Weights of a small multi-label image tagger: trained on photos with spoken descriptions (Open Images, Localized Narratives).
Rows from block 13 of a small multi-label image tagger, named by matrix and row number. Rows with one number belong to one neuron. Each number is 128 + 32 x the weight over its row's rms, rounded and kept within 0 to 255. All counts start at 0. After the name is the row's rms in percent of the matrix's.
After each neuron's rows are labels from the 100 images, of 14976, where the neuron reaches its highest value: "responds to" is what is common among them; "patch colour" is the nearest of a few named colours to the mean colour under the peak. Only what is clearly more common there than usual is listed. The data: photos with spoken descriptions (Open Images, Localized Narratives). In brackets: how many of the 100, against the usual share in percent.
# fc1: MLP up (model.blocks.13.mlp.fc1.weight, 480x160), inputs 0-79
# fc2: MLP down (model.blocks.13.mlp.fc2.weight, 160x480, transposed), outputs 0-79

fc1.330 108 [103 160 157 100 156 152 118 131 125 103 104 123 153 138 133 165 151  87  82 117 142 144 116 218 131 168 111 210  98 134 179  61 114 168 160 141 160 135 182 112  60  88 150 124 157 117 154 144 190  41 128 142 202 145 143 166 116  76 140 139 128 118 156 136 110 163 111 163 148 106 141 120 122 106  81 121 173 109 117 182]
fc2.330 108 [151 162 176 130 125  99 138 132 148 116 141 155 126 123  64 129 104 147 133 168  87  87 169 119 124 137 123 108 149 164  76 179  68  93 129 151  75 102 115 123 148 132  54 116 151 146 112 110  66 188 131  77  87 108  63 140 139  94 140 133  89 184 102 166 101 107 130  74 135 131 120 139 135 152 152 117  70  88 140 133]
responds to: text has "trees" (61 vs 27.1); text has "grass" (37 vs 10); text has "ground" (29 vs 7.7)
patch colour: grey (69 vs 33)

fc1.79 100 [133 176 102 115 126  91 128 158 129 151  86  70  97 131 119 134 103 115 163 105 113 133 136 123 131 129  46 147 127 139 153 132 158 134 126 113 178  83 122 176  97 154 110 108 172 116 165 167  69 141 160  71 139 148  83 140 118  57 142 153 142 159  82 111  88 123 154 109 139 190 197 155  97 131 163  98 127 122  69 172]
fc2.79 112 [179  74 121 130 120 114 211 134 150 101 164 167  86 116 168 145 168 126 115 150  69 181 118 119 165  88 166 111 143 102 127  65 104 111 127 139 140 131 123  88 119  72 145 115 157 181  38 150 126  98 106 152 160 135 188 142 115 193 164  62  99 159 181 123 133 159 103  91 156  77 111 110  87 113 118 155 107 132 136  92]
responds to: text has "table" (69 vs 13); text has "sitting" (63 vs 14.9); text has "wall" (57 vs 20.1); text has "chairs" (36 vs 6.6)
patch colour: white (29 vs 6.9)

fc1.29 077 [151 142 108  98 206  74 123 122 105  98 110 103 156 131 150 143 138 149 142  89 166  78  94 164 123 106 101 113 122 120 145 156  66 178 129 131 107 119  87 198 156 151 192 128  66  92 125 127 135 144 132 125 124 151 162 192 165 111 123 106  70 131 149  99  94 135 101 197 108 129  69 113 123 168 100 118 114 113 154 129]
fc2.29 020 [119  94 106 109 131 115 117 102 132 136 138 119 160 111 102 110 104 106 103 114 168 122 173 117 154  77 128  96 116 142 110 155  99 209 189  53 136 202 142 175 139 129 208  88 143 103 140 151 139 148 147 127  53 158 136 190 146 100 159 107 134 135 131  80 146  79 126 209 117 180  89  74 130 129 185 109 129 143  92 108]
responds to: text has "trees" (89 vs 27.1); text has "sky" (63 vs 24.8); text has "grass" (30 vs 10); text has "plants" (29 vs 9.7)
patch colour: brown (73 vs 30.8)

fc1.200 092 [103 177 123  98 106 170 196 140 136 142 158  90 107 132 120  75 165 134 197  88 156  97 145 124 169 130  91  53 125 141 183 104  92 152 191 159 180  92 152 124 107 156 124 128 112 164 101 118 155 121 170 119 127 135  77 133  94 130  80  96 120  89 122 187 129 168 100  85 134 144 103 100 145 121  97 113 146 132 112 176]
fc2.200 120 [170 112 172  90 119 127 127  95 107 149 136 140 122 200  63 181 140 148 158 132 193 155 113 150 150 102 152 117  96 155  88 174 125 180 122 133 152  97 120 111  73 101  53 111 134  64 164 119 129 128 162 176 176 117 100 148 105 138 138 121  91 156 158  98 109 138 135  87 102 119 160 141 113  97 171 106 141 173 123 126]
responds to: text has "people" (67 vs 22); text has "sitting" (64 vs 14.9); text has "chairs" (51 vs 6.6); text has "table" (46 vs 13)
patch colour: pink (25 vs 9.5)

fc1.327 107 [159 119 161 135  69 197 151 135 121 149 144 135  72 110  67 111  90 168 115 165 124 137 128 118 179 133 161 132 124  81  73 146 162 146 134 143  70 127 171 112 155 153 142  87 167 148 116  82 125 108 111 103 113 115 178 178 127 106 157 161 127 117  81 142 160 153 154 192 132 142  71 116 120 140 131 119  99  70  79  91]
fc2.327 103 [ 99 102 186 139 126  78  84 110 121 155 123 100 117 153 145 173 157  95 113 110 100 168 118 144 105 124 150 111 174 179 169  55 147 160  99 117 165 126 138 160 132 124 111 147 119 136 142 173 154 116  88 142 138 124 108  91 149 159 117 164  85 161 184  59  87  69  63  40 158 116 199 123 118 120 150 157 118 148 225 100]
responds to: text has "table" (43 vs 13); text has "sitting" (36 vs 14.9)
patch colour: brown (76 vs 30.8)

fc1.21 088 [ 63  93 107 154  78 164 110  85 156 106 137 166  73 138 147 152 203 101 200 137 145 152 102 121 153 122  92 134 130  71 134 104 161 117 116 157 156  96  93 114  81 151  75 125 154 158 166 118 137  87 139 128 102  92  72  91 112 121 147  98 114 140  85 167 192 112 159 134 126 168 176 163 199 138 167 101 148 140  99 115]
fc2.21 101 [140 180 143 160 137  59 140 131 114  94  65 132 107 107  89 152 102 148 155 124 178 128 131 146  86  87 188 155 102 129 148 129  62 113 142 127 152 103 125  81 186 117  74  69 134 200 110 155 141 124  90 150 161  92 128 109  94 133  82  96 127 174 124 161 106 107  94 100 134 145 118  88 161 170  83 135 101 147 130 122]
responds to: text has "trees" (62 vs 27.1); text has "sky" (57 vs 24.8); text has "bottom" (26 vs 10.2)
patch colour: grey (60 vs 33)

fc1.352 130 [157 164 140 149 136 102 143 180 148 145  81 132  80 154 132 120 162 143 144 151  68 155  99 108 159 146  69 140 141 162 126 142 156 129  80 180 120 146 113 134 183 124 147  92  91 154 159 119 126 138  87 104 153  97  42 137 149 162 148 153  84 102  74 223 132  52 108 109 148 121 180 127 173  67 155 110 148 104 112  90]
fc2.352 111 [110 115 181 105 143 114  99  98  93 121 203  92 163  56  92 124 118  84 101 105 169 110  91 144  72 103 176 117 139 111 131 123  93 129 180  88 115 145 153 107  87 112 107 124 161 155 116  94 164  95 141 169  77 142 171 111 114 134 133 100  98 135 164  61 135 197 161 142 106 115 105 134 102 157 151 128  85 143 122 165]
responds to: text has "table" (30 vs 13)
patch colour: brown (63 vs 30.8)

fc1.60 084 [139 131 110 111 135 176 154 104  51 136 157 123  73 132 131  84 124 147 180 138 151 148  65  16 147  89 149  73 162  90 162  92 103 195 141 147 112  94 212 130 126 104 149 130 135 127 112 147 123 121 148 143 173 166  57 150  95  82 116 159 142 119 127 114 148 158 148 123 143 155 154 104 107 105 155 168 163 113  98 133]
fc2.60 142 [188 175 126 146 121  97 142  74 149 126  91 131 156  92  89  85 138 123 132 163 154 100 154 116 113 142 193 107 157 156 169  84 168 144 123 118 178 124 124  90  77 112  61 112 142 143 126 124 168  87 126 125 125 132 153 160 126 204 165 170 109 134 135 152 134 111  52 101 144 129 152 137 102 147 134 139 149 152 147 111]
responds to: text has "table" (33 vs 13)
patch colour: black (60 vs 15.1)

fc1.292 098 [154 143 102 107 112  98 130 153 138 154 190 142 136  96  89  89 137  93 169 142 145 151 142 148 178 151 111  70 144  51 128 133 157 110 153 119 101 121 187  97 138  79 100 161 205 156 139 129  95 134 102 101 143 112 185 174 142 136 155 100  77 122 100 155  93 158 146  85  76 106 157 106 139 119 119  96 157 177 107 183]
fc2.292 100 [ 98 102 165 127 147 120 218  98 134 166  95 135  87 159 114 148 109 125 202 131 111  99  60 139 120 146 120 137 154  67 142 108 110 139 132 109 136 168 122  96 159  76 143 133  83 126 106 138 113  93  70 162 145 156 105 196  71  97 146 160  76 109 102 176 156 155 115 100 106 139 144 107 142 106  93 157 175  82 135 148]
responds to: text has "people" (52 vs 22); text has "grass" (39 vs 10); text has "ground" (29 vs 7.7); text has "group" (26 vs 6.8)
patch colour: grey (69 vs 33)

fc1.334 102 [ 84 133 155  85 141 130  93  78 167 155 138  83 117 123 164 115 170 152 156 178 131 152 109 155 172 168 134 205 137  50 106 133 128 129 140 152 162  96  82 109 114 134  65  67 137 152  79 151 108 129 149 123  97  92 110 131 120 103 172 129 175 106 148 101 148 101 152  59 102  84 134 122 111  96 150 166  69 117  92 158]
fc2.334 103 [126 122 152 141 147 152 180 109 172 108  85 123 140 112 129 139  92 151 171  64 126 117 153 152 117 141 141  47  98 188 148 151  88 182 207 124 191 134 156  91 185 146 132 134 132  53 132 122 133  88 102 145 184  96 122 101  84 178 147 144  76  88  78 151 165 206 153 106 161 136  59 138  61 163  95 127 128 124 176 134]
responds to: text has "people" (54 vs 22); text has "sitting" (47 vs 14.9); text has "standing" (47 vs 23.2); text has "table" (39 vs 13)
patch colour: brown (62 vs 30.8)

fc1.157 116 [136 173 133 130 144 115 128 114  80 186 113 128 127  81  86  86 159  80 171 145 116 115 108 153  66  96 130 131  75  95 172 113 193  69 157  90 114 114 132 113 162 222 129 116  80 105 119 151  66 182 177 113 131  78 108 148 163 151 156 148 114 140 124 115 104  94 122 119  71 162 154  87  74 111  88 201 138 173 146  92]
fc2.157 098 [ 64 109 152 102 137 114 127 165 173 114 167 151 143 215 146 131 132 153  63  81 124 131 121 116 125 134 163 123 106 111 101 152 135 153 117 194 116 133 129 125 103 109 138 155 157 153 186  85 176 112 113 179 101 152 140 131  97  95 112 109 158  98 150 112 107 153 122 112 129 125 104 145 168 108 167  94 141 130 140 170]
responds to: text has "trees" (55 vs 27.1)
patch colour: white (50 vs 6.9); pink (26 vs 9.5)

fc1.408 086 [129 144 148 148 162 113  91 134 102 179 134 149 106  95 176 113 102  87 108 117 122 187  36  92 104 129 122  87 101 142 167  96 104 158 131 162 142 167  50  54  66 124 149  72 127 111 143 119 132 183 103  98 101 130 117 132 146 170 126 147 161 124 115 179 171 161 136 149 129 117 116 135 190 176  85 101 145 168 123 118]
fc2.408 055 [101 114 172 121 182 180 100 154 109  96 134 157 202 124 129 119 125 105  59 127 123 200 180 145 105 104 106 166 112 169 172  80  85 148 118 116 101 127 145 135  96 139 129 116 187  80 126 132 207 154 158  98 151 166 174  96 142 162 140 135 100 119 164 137  44 104 129 174  86 124 129 106  98 170  44 117 121 108 141 156]
responds to: text has "trees" (62 vs 27.1); text has "people" (48 vs 22); text has "road" (27 vs 8.1); text has "buildings" (27 vs 11)
patch colour: white (34 vs 6.9)

fc1.298 091 [128 153 128 106 119 123 112 131 147  54 134 140  93 148 217 160 164 138 134  60 122 138 117  59 126 100 126 113 110 115 116 164 128 205 120 102 201  76 152  56 117 155 121 155 113 143 122 113 103 112 167 143 109 141 188 115 127  87 150 144  96 135 129 163 131 130 102 144 128 132 120  95 118 125 190  96 122 105 125 110]
fc2.298 093 [128 110 159 163 137 110  78 126 135 181 159 148 111  71 104 101 166 105 118 119 175 112 123 121 101 151 102 103 140 106 136 132  95  44 138 108  95 160 120 166 113 145 189 171 151 125 115 162 191  99 136 106 135 118 104 131 139 165 114 117 136  77 173 109 145 134 138 137  89 108 143 228 152 140  61  91 107 179 114 100]
responds to: text has "trees" (62 vs 27.1); text has "sky" (56 vs 24.8)
patch colour: brown (64 vs 30.8)

fc1.282 096 [144  54 124  89 103 204 131 141  90 124 167 139 166 188 118 137 156 127 109 125 138  93 113 118 136 140 103 176 143  79 116 117 125 132 141 109  75 147 136 126 111 104 113 117 146 168  90  94  93 118 138 103 134 108  99 101 169 176 119 134  80 200 132 157 200 152  56 189 146 104 157 142 125  73 157 141 181 119 163 140]
fc2.282 120 [136 212 140 103 180  88  96 188  95 125  85 130  80 129 152 128 154  71 133 141 130 115 182 152  87 101 146 205 132  95 162  82  97  61 101 117 144 141 152 134 157 150 105 126 114 180 184 116 123 175  90 116 124 124 122 117 131 109 120 100 146 114 136  85 136 136 114 168 142 105  94  60 156 176  76 164  70 142 194 114]
responds to: text has "buildings" (67 vs 11); text has "sky" (67 vs 24.8); text has "road" (44 vs 8.1); text has "poles" (34 vs 6.4)
patch colour: grey (62 vs 33)

fc1.225 093 [ 98 144 110 107  99 189 105  94 109 126 140 148 145 163 117 123 110 148 164 119 179  96 135 109  75 100 199  94 127 119  64 177 120  97 159 149 181 116 156 166 146 166 123  67 112 125 133  81 109 134 129  85 125 180 161  92 121 196 188 151  93 103 114 186  72 112 107 171 211  69 190 109 146 113  71 174 154 167 159 102]
fc2.225 095 [100 140 142 165 149 140 105 136 165  67  91 157 121 111 205 159 155 154 140  87  89 166 140 166 166 152 145 118 138 109  92 128 115 130 178  86 159  77  99 123 158 155 134 150 103 155 134 188 136 169 130 134 128 130 169 129 115 101 114  72  87 161 105 171 148 131 166 139  42 110 124 163  66 125 187 127  74 161  93 121]
responds to: text has "table" (44 vs 13); text has "sitting" (35 vs 14.9)
patch colour: white (42 vs 6.9)

fc1.300 093 [ 94 148  94 120 170 168 126 181 136 138 204 115 132 111 120 125 123 137 136 114 132 128 128 106 172 167 122 158 151  76 155 118 108 101  86  75 121 151 120 118 110 149 136 138 143 153 101 121 166 140 144  50 141 117  58 173  71 133 141 109 142 129 212 143 128 163  91 144 160 123 147 123 101 208 104 105 117 163 156 208]
fc2.300 125 [173 146 162 100 112 176 136 142 103 133 114 144 125 103 117 111 176 126 134 118 147 134 176  90 128  89 129 231 137 103 128  86 106 117 133 165 128 152 118 138 112 143 147 123 176 175 124  93  72 141  92 111 127 122 122  37 118 149 128  99 149 173  95 117 151 141 135 140  88 107 140  89 189 162  90 143 100 128 175  92]
responds to: text has "buildings" (63 vs 11); text has "sky" (61 vs 24.8); text has "people" (57 vs 22); text has "road" (53 vs 8.1)
patch colour: grey (63 vs 33)