config.toml
train_examples = 203450
translate = 0.06
norm = "layernorm_no_bias"
head_dim = 64
fused_qkv = true
lr = 0.031
Rows from block 4, named by matrix and row number. Rows with one number belong to one neuron. Each number is 500 + 25 x the weight over the matrix's rms, rounded and kept within 0 to 999. All counts start at 0. Numbers have three digits each.
# fc1: MLP up (model.blocks.4.mlp.fc1.weight, 480x160), inputs 0-79
# fc2: MLP down (model.blocks.4.mlp.fc2.weight, 160x480, transposed), outputs 0-79
fc1.187:506519517496461542464473447502498476519511518460501495478518480492506537466507516513525498484485446504489528469510482560560508526471473467481474525506487467527507498489503499507518492491499528524511487525578531486522487524443477523482480510
fc1.188:498515504481541503490507482478477473496489447512468498477495490455521486453499495530473518503487502519527461489529532521569512480506540483485489520445508450496494446478533519523497495519516500485517491503487505486480512482521438518437496538
fc1.189:471512496519518518511534521481488524524485535499511540497506529481481475514438506522547531516490436551467502511520508515479502516518508493474542528554472471499515455529504511477518500470490516504519479499482511443490495492479471458543489544
fc1.190:520480481483526533506511534512516502476472475539503420503504474572503541480536496527491514551476546458506525483493526469514502523488506478502520535566503480498513413487490497480525483493457513473499488562497508492462469468520497463514502501
fc1.191:473498486493507524492486495518530478478439473500515520474482506500476450522459487524521468505489532489513483460481465509505462520454495487477524519555500515467498474496515499471496534490523491467514521457549521495512480507527484503518507525
fc1.192:498478451519481480547534516497467464489499504512531454484554542496485465481487488523450467487517473474501510495471508522506465477495541503508511527499515499518492517489497454490508538491518496552505493511576451496498479504513518491468498484
fc1.193:512511503495500499453494508510521504514540512506517515541490507503483483491507519480469515528454470538459445495462542501525488510494517481493545477510487530472499473480473480492498497517537493525510477520474482460530472507506522519502492492
fc1.194:487491476521490514510508516489494498450533549470465471524478472480458520541495486501461496449463462429520515524515476516463485522494543547539484508517451511511535533468476534525486507563511460467483457474513524477505512509480485479494528494
fc1.195:511496502501498512485537518520485505496530509520510496493530506484496483501501503525486505516529488481512499500501541524456482511513475539490456495513477511538510515454519500525481562500501531480509479498454509452479450485479506454503514501
fc1.196:515482461490481500512495488469512523476451546485500509467509475529530495532494510533509418503525479474474486480440460516486517473523471469502543519489474491500529513497502501501512476463532515494532526475507526538459477519480492586499507509
fc1.197:492511485533534507494489426490482485479497488462508495464483521485503513480451479498494493459495537509540496516513494558493501521504455513524478538494486432494538505502538496505490524509488464489485501527523507526484505530473514559522518492
fc1.198:456494471470500474495521456538535472529472480523508522509529506488529534577530504522488441498488488532524470525485475499435471472522489507474507502505490519499472555470495506530511519511515536499508551482505468500481497505508462518518450471
fc1.199:504535492454466493497533504497466547492476500527461544518499507518513526535513470484477566474522502517497531481494451514545560476536492500487481499455531488517500536494487504499527515492439499524532503564505471470482493475513514466502483473
fc1.200:488507484486478546508530468527513498506506531508502481467492488471505507483508470517451526534490478513528513464535523503479454451515492486506537486510558472496520503534534483489525514528529498501516485473550534522516471514512511520481519508
fc1.201:477492469505449494510504518522545499497516483456487513518446478511420497519535512499565502508544483570475470531457476489479482495517492493501516501494526468516484523508505540513512511462515503532470456480493506533450512508486507535531494475
fc1.202:481497531463497533509447524498477519489519424485548486512483535493477469465524501484563535521491512496500539502474533514515526533538496505471474482483488471530511489512457516513530504452523523495482470499532499513486488475487492541513537470
fc1.203:511520495526500499518539445544452505510525487508533475466442517506475525540474509536521497494515494556485456443508499454492520497504475491525528500502457504568511528503494538523506481509485499489527495559501492491482517512451492499519506525
fc1.204:492513485510509515569501558487535516482484518476509509514439528534517507458486473505507512486523473490512481520515451490530514519483490488476507492524474488510504518496526512506506501511493446488470496458478496553504491506475493480496454505
fc1.205:490515468503479511513511500485490513511490469522503517518523526469505514463512496501497507504522474493495483523556493501476524514479511489488511482501506480495470501486496493513496483536478491431521483504522513510514506522486496499539509512
fc1.206:530539481525492513501475507480490498517481492528519536486501497498510492483478496480462510511495460506455451511524502506515464515514531504508487469512488479452512481524481544502513512517510503476490491496521510512536516498506516468496481486
fc1.207:504492460483472462528477508528495527480500522514530521491552490491471461537521536517508524489524537528494568523521507465488489491470491505513489539487490512514448469541528539522460515457517489504519524524501536543553539476453497498500497516
fc1.208:492515477532511526518505522500482459497476534506494463497519533482542491506495508452489474462505491491509498485500509479515495504520502521521518502515454505511501482490525544524505550518502497463467490503522467509558482500518544501511486521
fc1.209:523486482465529549473504481514458514499505514487482518502529485516504471531551495495528464499521503470507515446504529526509495547539474468510491538483511439491480493488517537507504507448489499488480504500547501508512532451517485494496496533
fc1.210:497477483468484570540473523497527488521488515478499517496491502500464479484505503502511499506494510516516510509536454539507557523505501492487504461470491504506525489520531441542578479511470451478523467482510497507510477473485539426550494480
fc1.211:506485509457469493499484519476500456515491517495496516498502503502511485489546510471541490505497484531508479470523494557515534502496509512501513482509503528489486492476537473557495555526523485505514482522498483490505498459539484487534520475
fc1.212:519543494506499515484474493493534465495483527523513500499492473549534505482471532490493484508560504500494505549485488520515519500461498453529481522493466524462499473490503531484511493517527543487487475539493495488504525525483512467502492518
fc1.213:435528484476460504495506465519552473472507509469451521487518510489473502495465514460556493542495477515529467519520510471526493471510460504509524516515533536479452482500496473487519517517521539511501480508491485488483484565505512523504449486
fc1.214:508539502490483442539499540471469507513509508544479511461491545489538510490518501490474515489533491509472522548552513473504491461474510545518493478486509529536518496503531493487462488491516492492501493525480474458536498496496473484511486488
fc1.215:530494476524508533508458514477546497477531483530462487483498518495484523561468522521502477504459489533479498492495491517439452509510525515462517499471551515471505508496506507526541521480487559487484462527521543490485511501521503485483474496
fc1.216:497512488522531520525547503467532480485494484487506497477478529466541489515512541501468449515496482499526505517515489504499508497484500497475528482493501502523488483477521508502529526530491487471465501480508516518501488516532503517521538541
fc1.217:478461453468472532497473506514519512511479501505473466507526486489559511450483491494509548528466549521462515492552537482514483485487517505560507535521507535510481514474546509480513504550513512541471447493514525462492511503484474514457516503
fc1.218:558490495488498509551465535552507482505502541465487539514548501496457503532519514480488495543470454469493494497521487522510479502490490521549421543474468508516468500482504478520483552516500515438499499501518479436472465476531520488469499483
fc1.219:545498474507502516533474490509508489474518533480520539492494477537500498467485493472542503512484481477513461475534523465477489485540543543482505453556545406466446466498521504472473530489483546494535536498480509522516519524517511518475504504
fc1.220:512551437473493494494482469495537511490504497511504473516511492470519461516484496553511515525489488511484517470502494508492486471537484529517520551488522500531498510524480478457466497474503535538480505521520523481513509499489469476468541519
fc1.221:475492498515459528529491541527502491483482527488488524531525505486505506508516438507494479504550490530467511505511505491501489480520530447468447485482542515469535542504478475501572512471464496539498488501516521455488568451527442466489486459
fc1.222:473497459579479521464477485475499481527517524543520514468506509524520483504505481485463437528498503500496492474478549490535510516485520479491527492508473537496483534494515518480498493515494514465476474485522481465510501473516460499532502458
fc1.223:498492515501458482500491522535529472501502517449547553487466518494477523466463522493500476465493511473548458522544521447533502482475461542501522526518518515487500490538511509484542495510494501521506491434506511511474463523498508485508482540
fc1.224:500513521484523573530511503491524497513476510518469489503519503531486501542509518461538490460489486510511495492500486510485527493479490492521483496526472518475500484517500512509548515501521516531536527522496550474450464477534483517462490490
fc2.187:456484483527482493476501537531482514482525493495513526524454437490483464499470491494499542476470511526503502533466462521481540464482484492495486529537494458507482503528526518536482475487480476537475499484502504520453488505452484510493517490
fc2.188:529440529462505518506513444511501510518561484506525504481485530503484521518501497450514462515491502510498476498422549491534501460514496472535509503511469519477508498474516482509506538502490528516431575532473500480509544491463537495470510529
fc2.189:452484494493535535517511514521495482482532491523500511534463467493507469500489481510494458495508460519525524484527507504483459475502515499471475518507445516518529509539476489472521539538521565492498525510494510468536507552486517521508490502
fc2.190:469471500508540539491517492478476509496460475499500489476481485528539479495503541530507514521490501488512541508526515440515519480504471528489515485471474550493509543510477484536485471517523513490507494500545542494495513524493530469498511472
fc2.191:515533553465559490519490542519511469483468527469501472484532518503531518468526547488496511526497507534478531507501513489489518469562499453486486527484485535529465517490479471517481497501492502487539501498489485484506454487477510504458509491
fc2.192:550532534483518505476499477481506484503512500501459491488492501499469505485552490501519490546491523501498519465503478529501537496526457511499488510475516530519482472496478520506472451502471491490492507499519505556523493521527476497523512490
fc2.193:508497485508499505488488512498510509498511503508510506503491500496502490506492493492490500495503502517498509506485521497505509480500503502512505491503497505488508490494486496487509511521495506505502506495499488506488498514492515504492498513
fc2.194:521534519517476519522492515487496539509493515487490492477484510510514507527501506515505513492496513452495501493475494516502488519511507498492519513504515505494504471500499478525479491480466496498479520503502481522517501509510496479505511479
fc2.195:503500491519480515481501474509549486507518502477523526565477471510537469524456496542500491520517533491472578441495512507485503472451467524519507508484504478516527495528479521496517517473546525512511524503480533485509487483525519499530529519
fc2.196:467496553491494486515506485480493471480444501476527448528466501492550463523476482454500482506525523530460493448518503520499501528472507479461510485488470541487483523540514481449502484525499488499501521489471515484562495536503554525584458490
fc2.197:496482498492539509456511542504483495440425518489576512497555498506554528494507488511515522530519483449522521513487508421521522505500489507517547509433489494510523511478437493442467481540523516504486506501531518510501506452484475463496549546
fc2.198:507482528477462482487485481523453481454549519478584528565512514490483465491504499471504488523516524510562532442507534467513527499483446491533468488530465523529502507482471507505479486437452505487532512504530517476539496555531537476514528528
fc2.199:485517484511503524535562460536458513488437520528490526557496505498487521526467504535566481498498514501508433487446570441540508491493531529475509510520473483518477510470532487441501507498466531451498493481516482528486554471517492474473533465
fc2.200:505528456490470509525464501465470486490520500513522489540491533506507519503482448521500489504532483499490512443478519519518459532493493524523492535487482493509516452497551486509468471513437525493490518474451477497497535490483475481511498449
fc2.201:504463516560509515505484453465468442452585536478533536500488479481465503500499552532477484439544528483509500508506525474476500528545537479502501523496533464504461542474518560517447496495516466490471535432483519485526520494516489495472458424
fc2.202:476487517498517513504498479502500532518531496527487489542477493463502427506533531508517500488487520477486491512479547513515489485453527526521522508522525528508494506495497522513475483478470496496498502512487475479499491500519547489483479491
fc2.203:493494484491532495545503528501476511564461510447498454550450448580549433483490476476545497527532496541552431468495526502444498549468558447547478536456508521527510505452555537497543520502427500397495510449480547552429431509497555546480553508
fc2.204:476484526477499494489469505503526529501512544528514496506524483519501483505516494506473523477497523542466513470551493499534540509487477489521489466499485495457518506494467476497499462486483450501490508518515493463489501514473508494529516476
fc2.205:499480503508502502506496495516496514506501496497511517503501495501506510484492492494503505490508488499505499468506522502501496499507494510495479512504517506508509502492494509503499510492499518517503499496495505494499508501508504513505485511
fc2.206:488475482517526492519500501506503493490500491526475480502501514483508505514508496477479502496508538493515510483504494499472477497546502502505459489509515512536525474502518516494502475521491476526468460505504515496528473489498494511482509504
fc2.207:498492498505509488521500513495515536454504479514539504485513512514534506508498479498512516498503506528496530516490516510508513506497503515486498494518480508498443487482484476496519517495526477523509488509503518498496484472525462496529481527
fc2.208:491519521488500528529542523414553509508476491483492470531475488496502467492505505471503468521465518518496461495495484499521486485482445524543495475456530460498495540514504492488472456500505519520457498472528504574543518508484492517490519493
fc2.209:468552492495502527508500474476570479551492506502526480510480479498500494508537530485508499525509533469511478509471540509460518479521506534491462466483498504523468517495499550472491507494482482471520475483503467528537470525488480469509460484
fc2.210:523512463547520461539554483525443480539483503495539507517531493477476508500479533501487511535466493469534472468516504421535450507497511533480490531474518506478502540509529489471518431549514470482492573478504515490472541485463469461474486509
fc2.211:521451555481525466464504506542519513484510456500525480502463520543509489503517495502496548572524473476488508471452504477539449537498500516481515469460510490530509523513538502478490487460487502474491487460482492547475481545509521493458471479
fc2.212:497521517511495483499504504513483498506484494495507491504508517488503495495504491488511497505506509489480505499497496504505516496501507514498498490506487509502518497490502483503491500512485501498490475500502515509496498523514506498504508482
fc2.213:501484573488516504512471482508516513525481502498519513503444539462531479507495470487532524452526475452458535551427483463509497483514495516489526473538514464475462534468512503432476524463502482523470555546455546533530513501509509515494515456
fc2.214:505460538518493503479514499502514496453472482507487488525511506503484558530494528468448531508483506519514501469481484499518525501513530526517537489510522535519482484516466538570507510479509508477505479507481522507515478494498494505502515501
fc2.215:495473500524501456474518492515473492500521508515521492529500486478495494517487503487466471489503499492528507449538548492528493492501532486484459484500502498499475479494523523473510527515504502494462516502494473508509471495522469481511511489
fc2.216:502462444499494485468490476467498519489518490513562496495490518500518525553457471526533470536515506499460543492499503489502469524525475516519507476526507502506499527497544522449526469491527517503521484496458516519498491497477467517492519480
fc2.217:481533481473526474499498473536489519489470509446503488481497493460429480457500472496519521514505523478496518476493571514513541529484528465480471537458536493506480479505534443510537458492520521512520521521530506537493522503494461538485490481
fc2.218:531463498526501467525513454502518529424528463513520488544489507460541500426465481489513500541519507507499491552482515446481488451468491457507483545493465453512533442577501490409523493485515505523465515438441490512519469493474514533567497477
fc2.219:525486486500452487519494520475494502503499527464474508499529529447493455524506501427529486547520487507499495493463507498469519495542450471535489495490567493459485482581485490512570484475472495517493444451504543479510491471462455474525526528
fc2.220:490465526481498529542545468505515491537493468541487533505450483518445511494468515495496500467519528525535477468503492452486521513530526451484505467531524487501412502500530466471461479520462543450499525508500462491478518490510499435465494537
fc2.221:491487486499475480551511501534504548525520506483489488498470532545534465487461501491529442509553529482545497492485571483540495526513481485509479521525499453463458520516497499463476492552502516506550526524508491566467535499504455461494512499
fc2.222:543493476557487514482510455488453547484489475503478509526465471509533506467486523484439505503495491515494502528501530517499501481501547487519537496479495507512508467539534509504463493501501498528505470509572470526481501544488510497502486472
fc2.223:506494520506499490507513488515487443468542493495522453505508531484531486526476531503515484480479532475526511511465497533469494528474442515512481499502496516507464501534529487512469473475492528526510534534499494506521513469514499518472530467
fc2.224:518462512471497447522523527500508507468506501548533513562440531521521506459524473483511485518533547541509506449453526485528530480480516461511497542498483491471461518543443556473471500524528539530495524487438526465543541511546479506484463505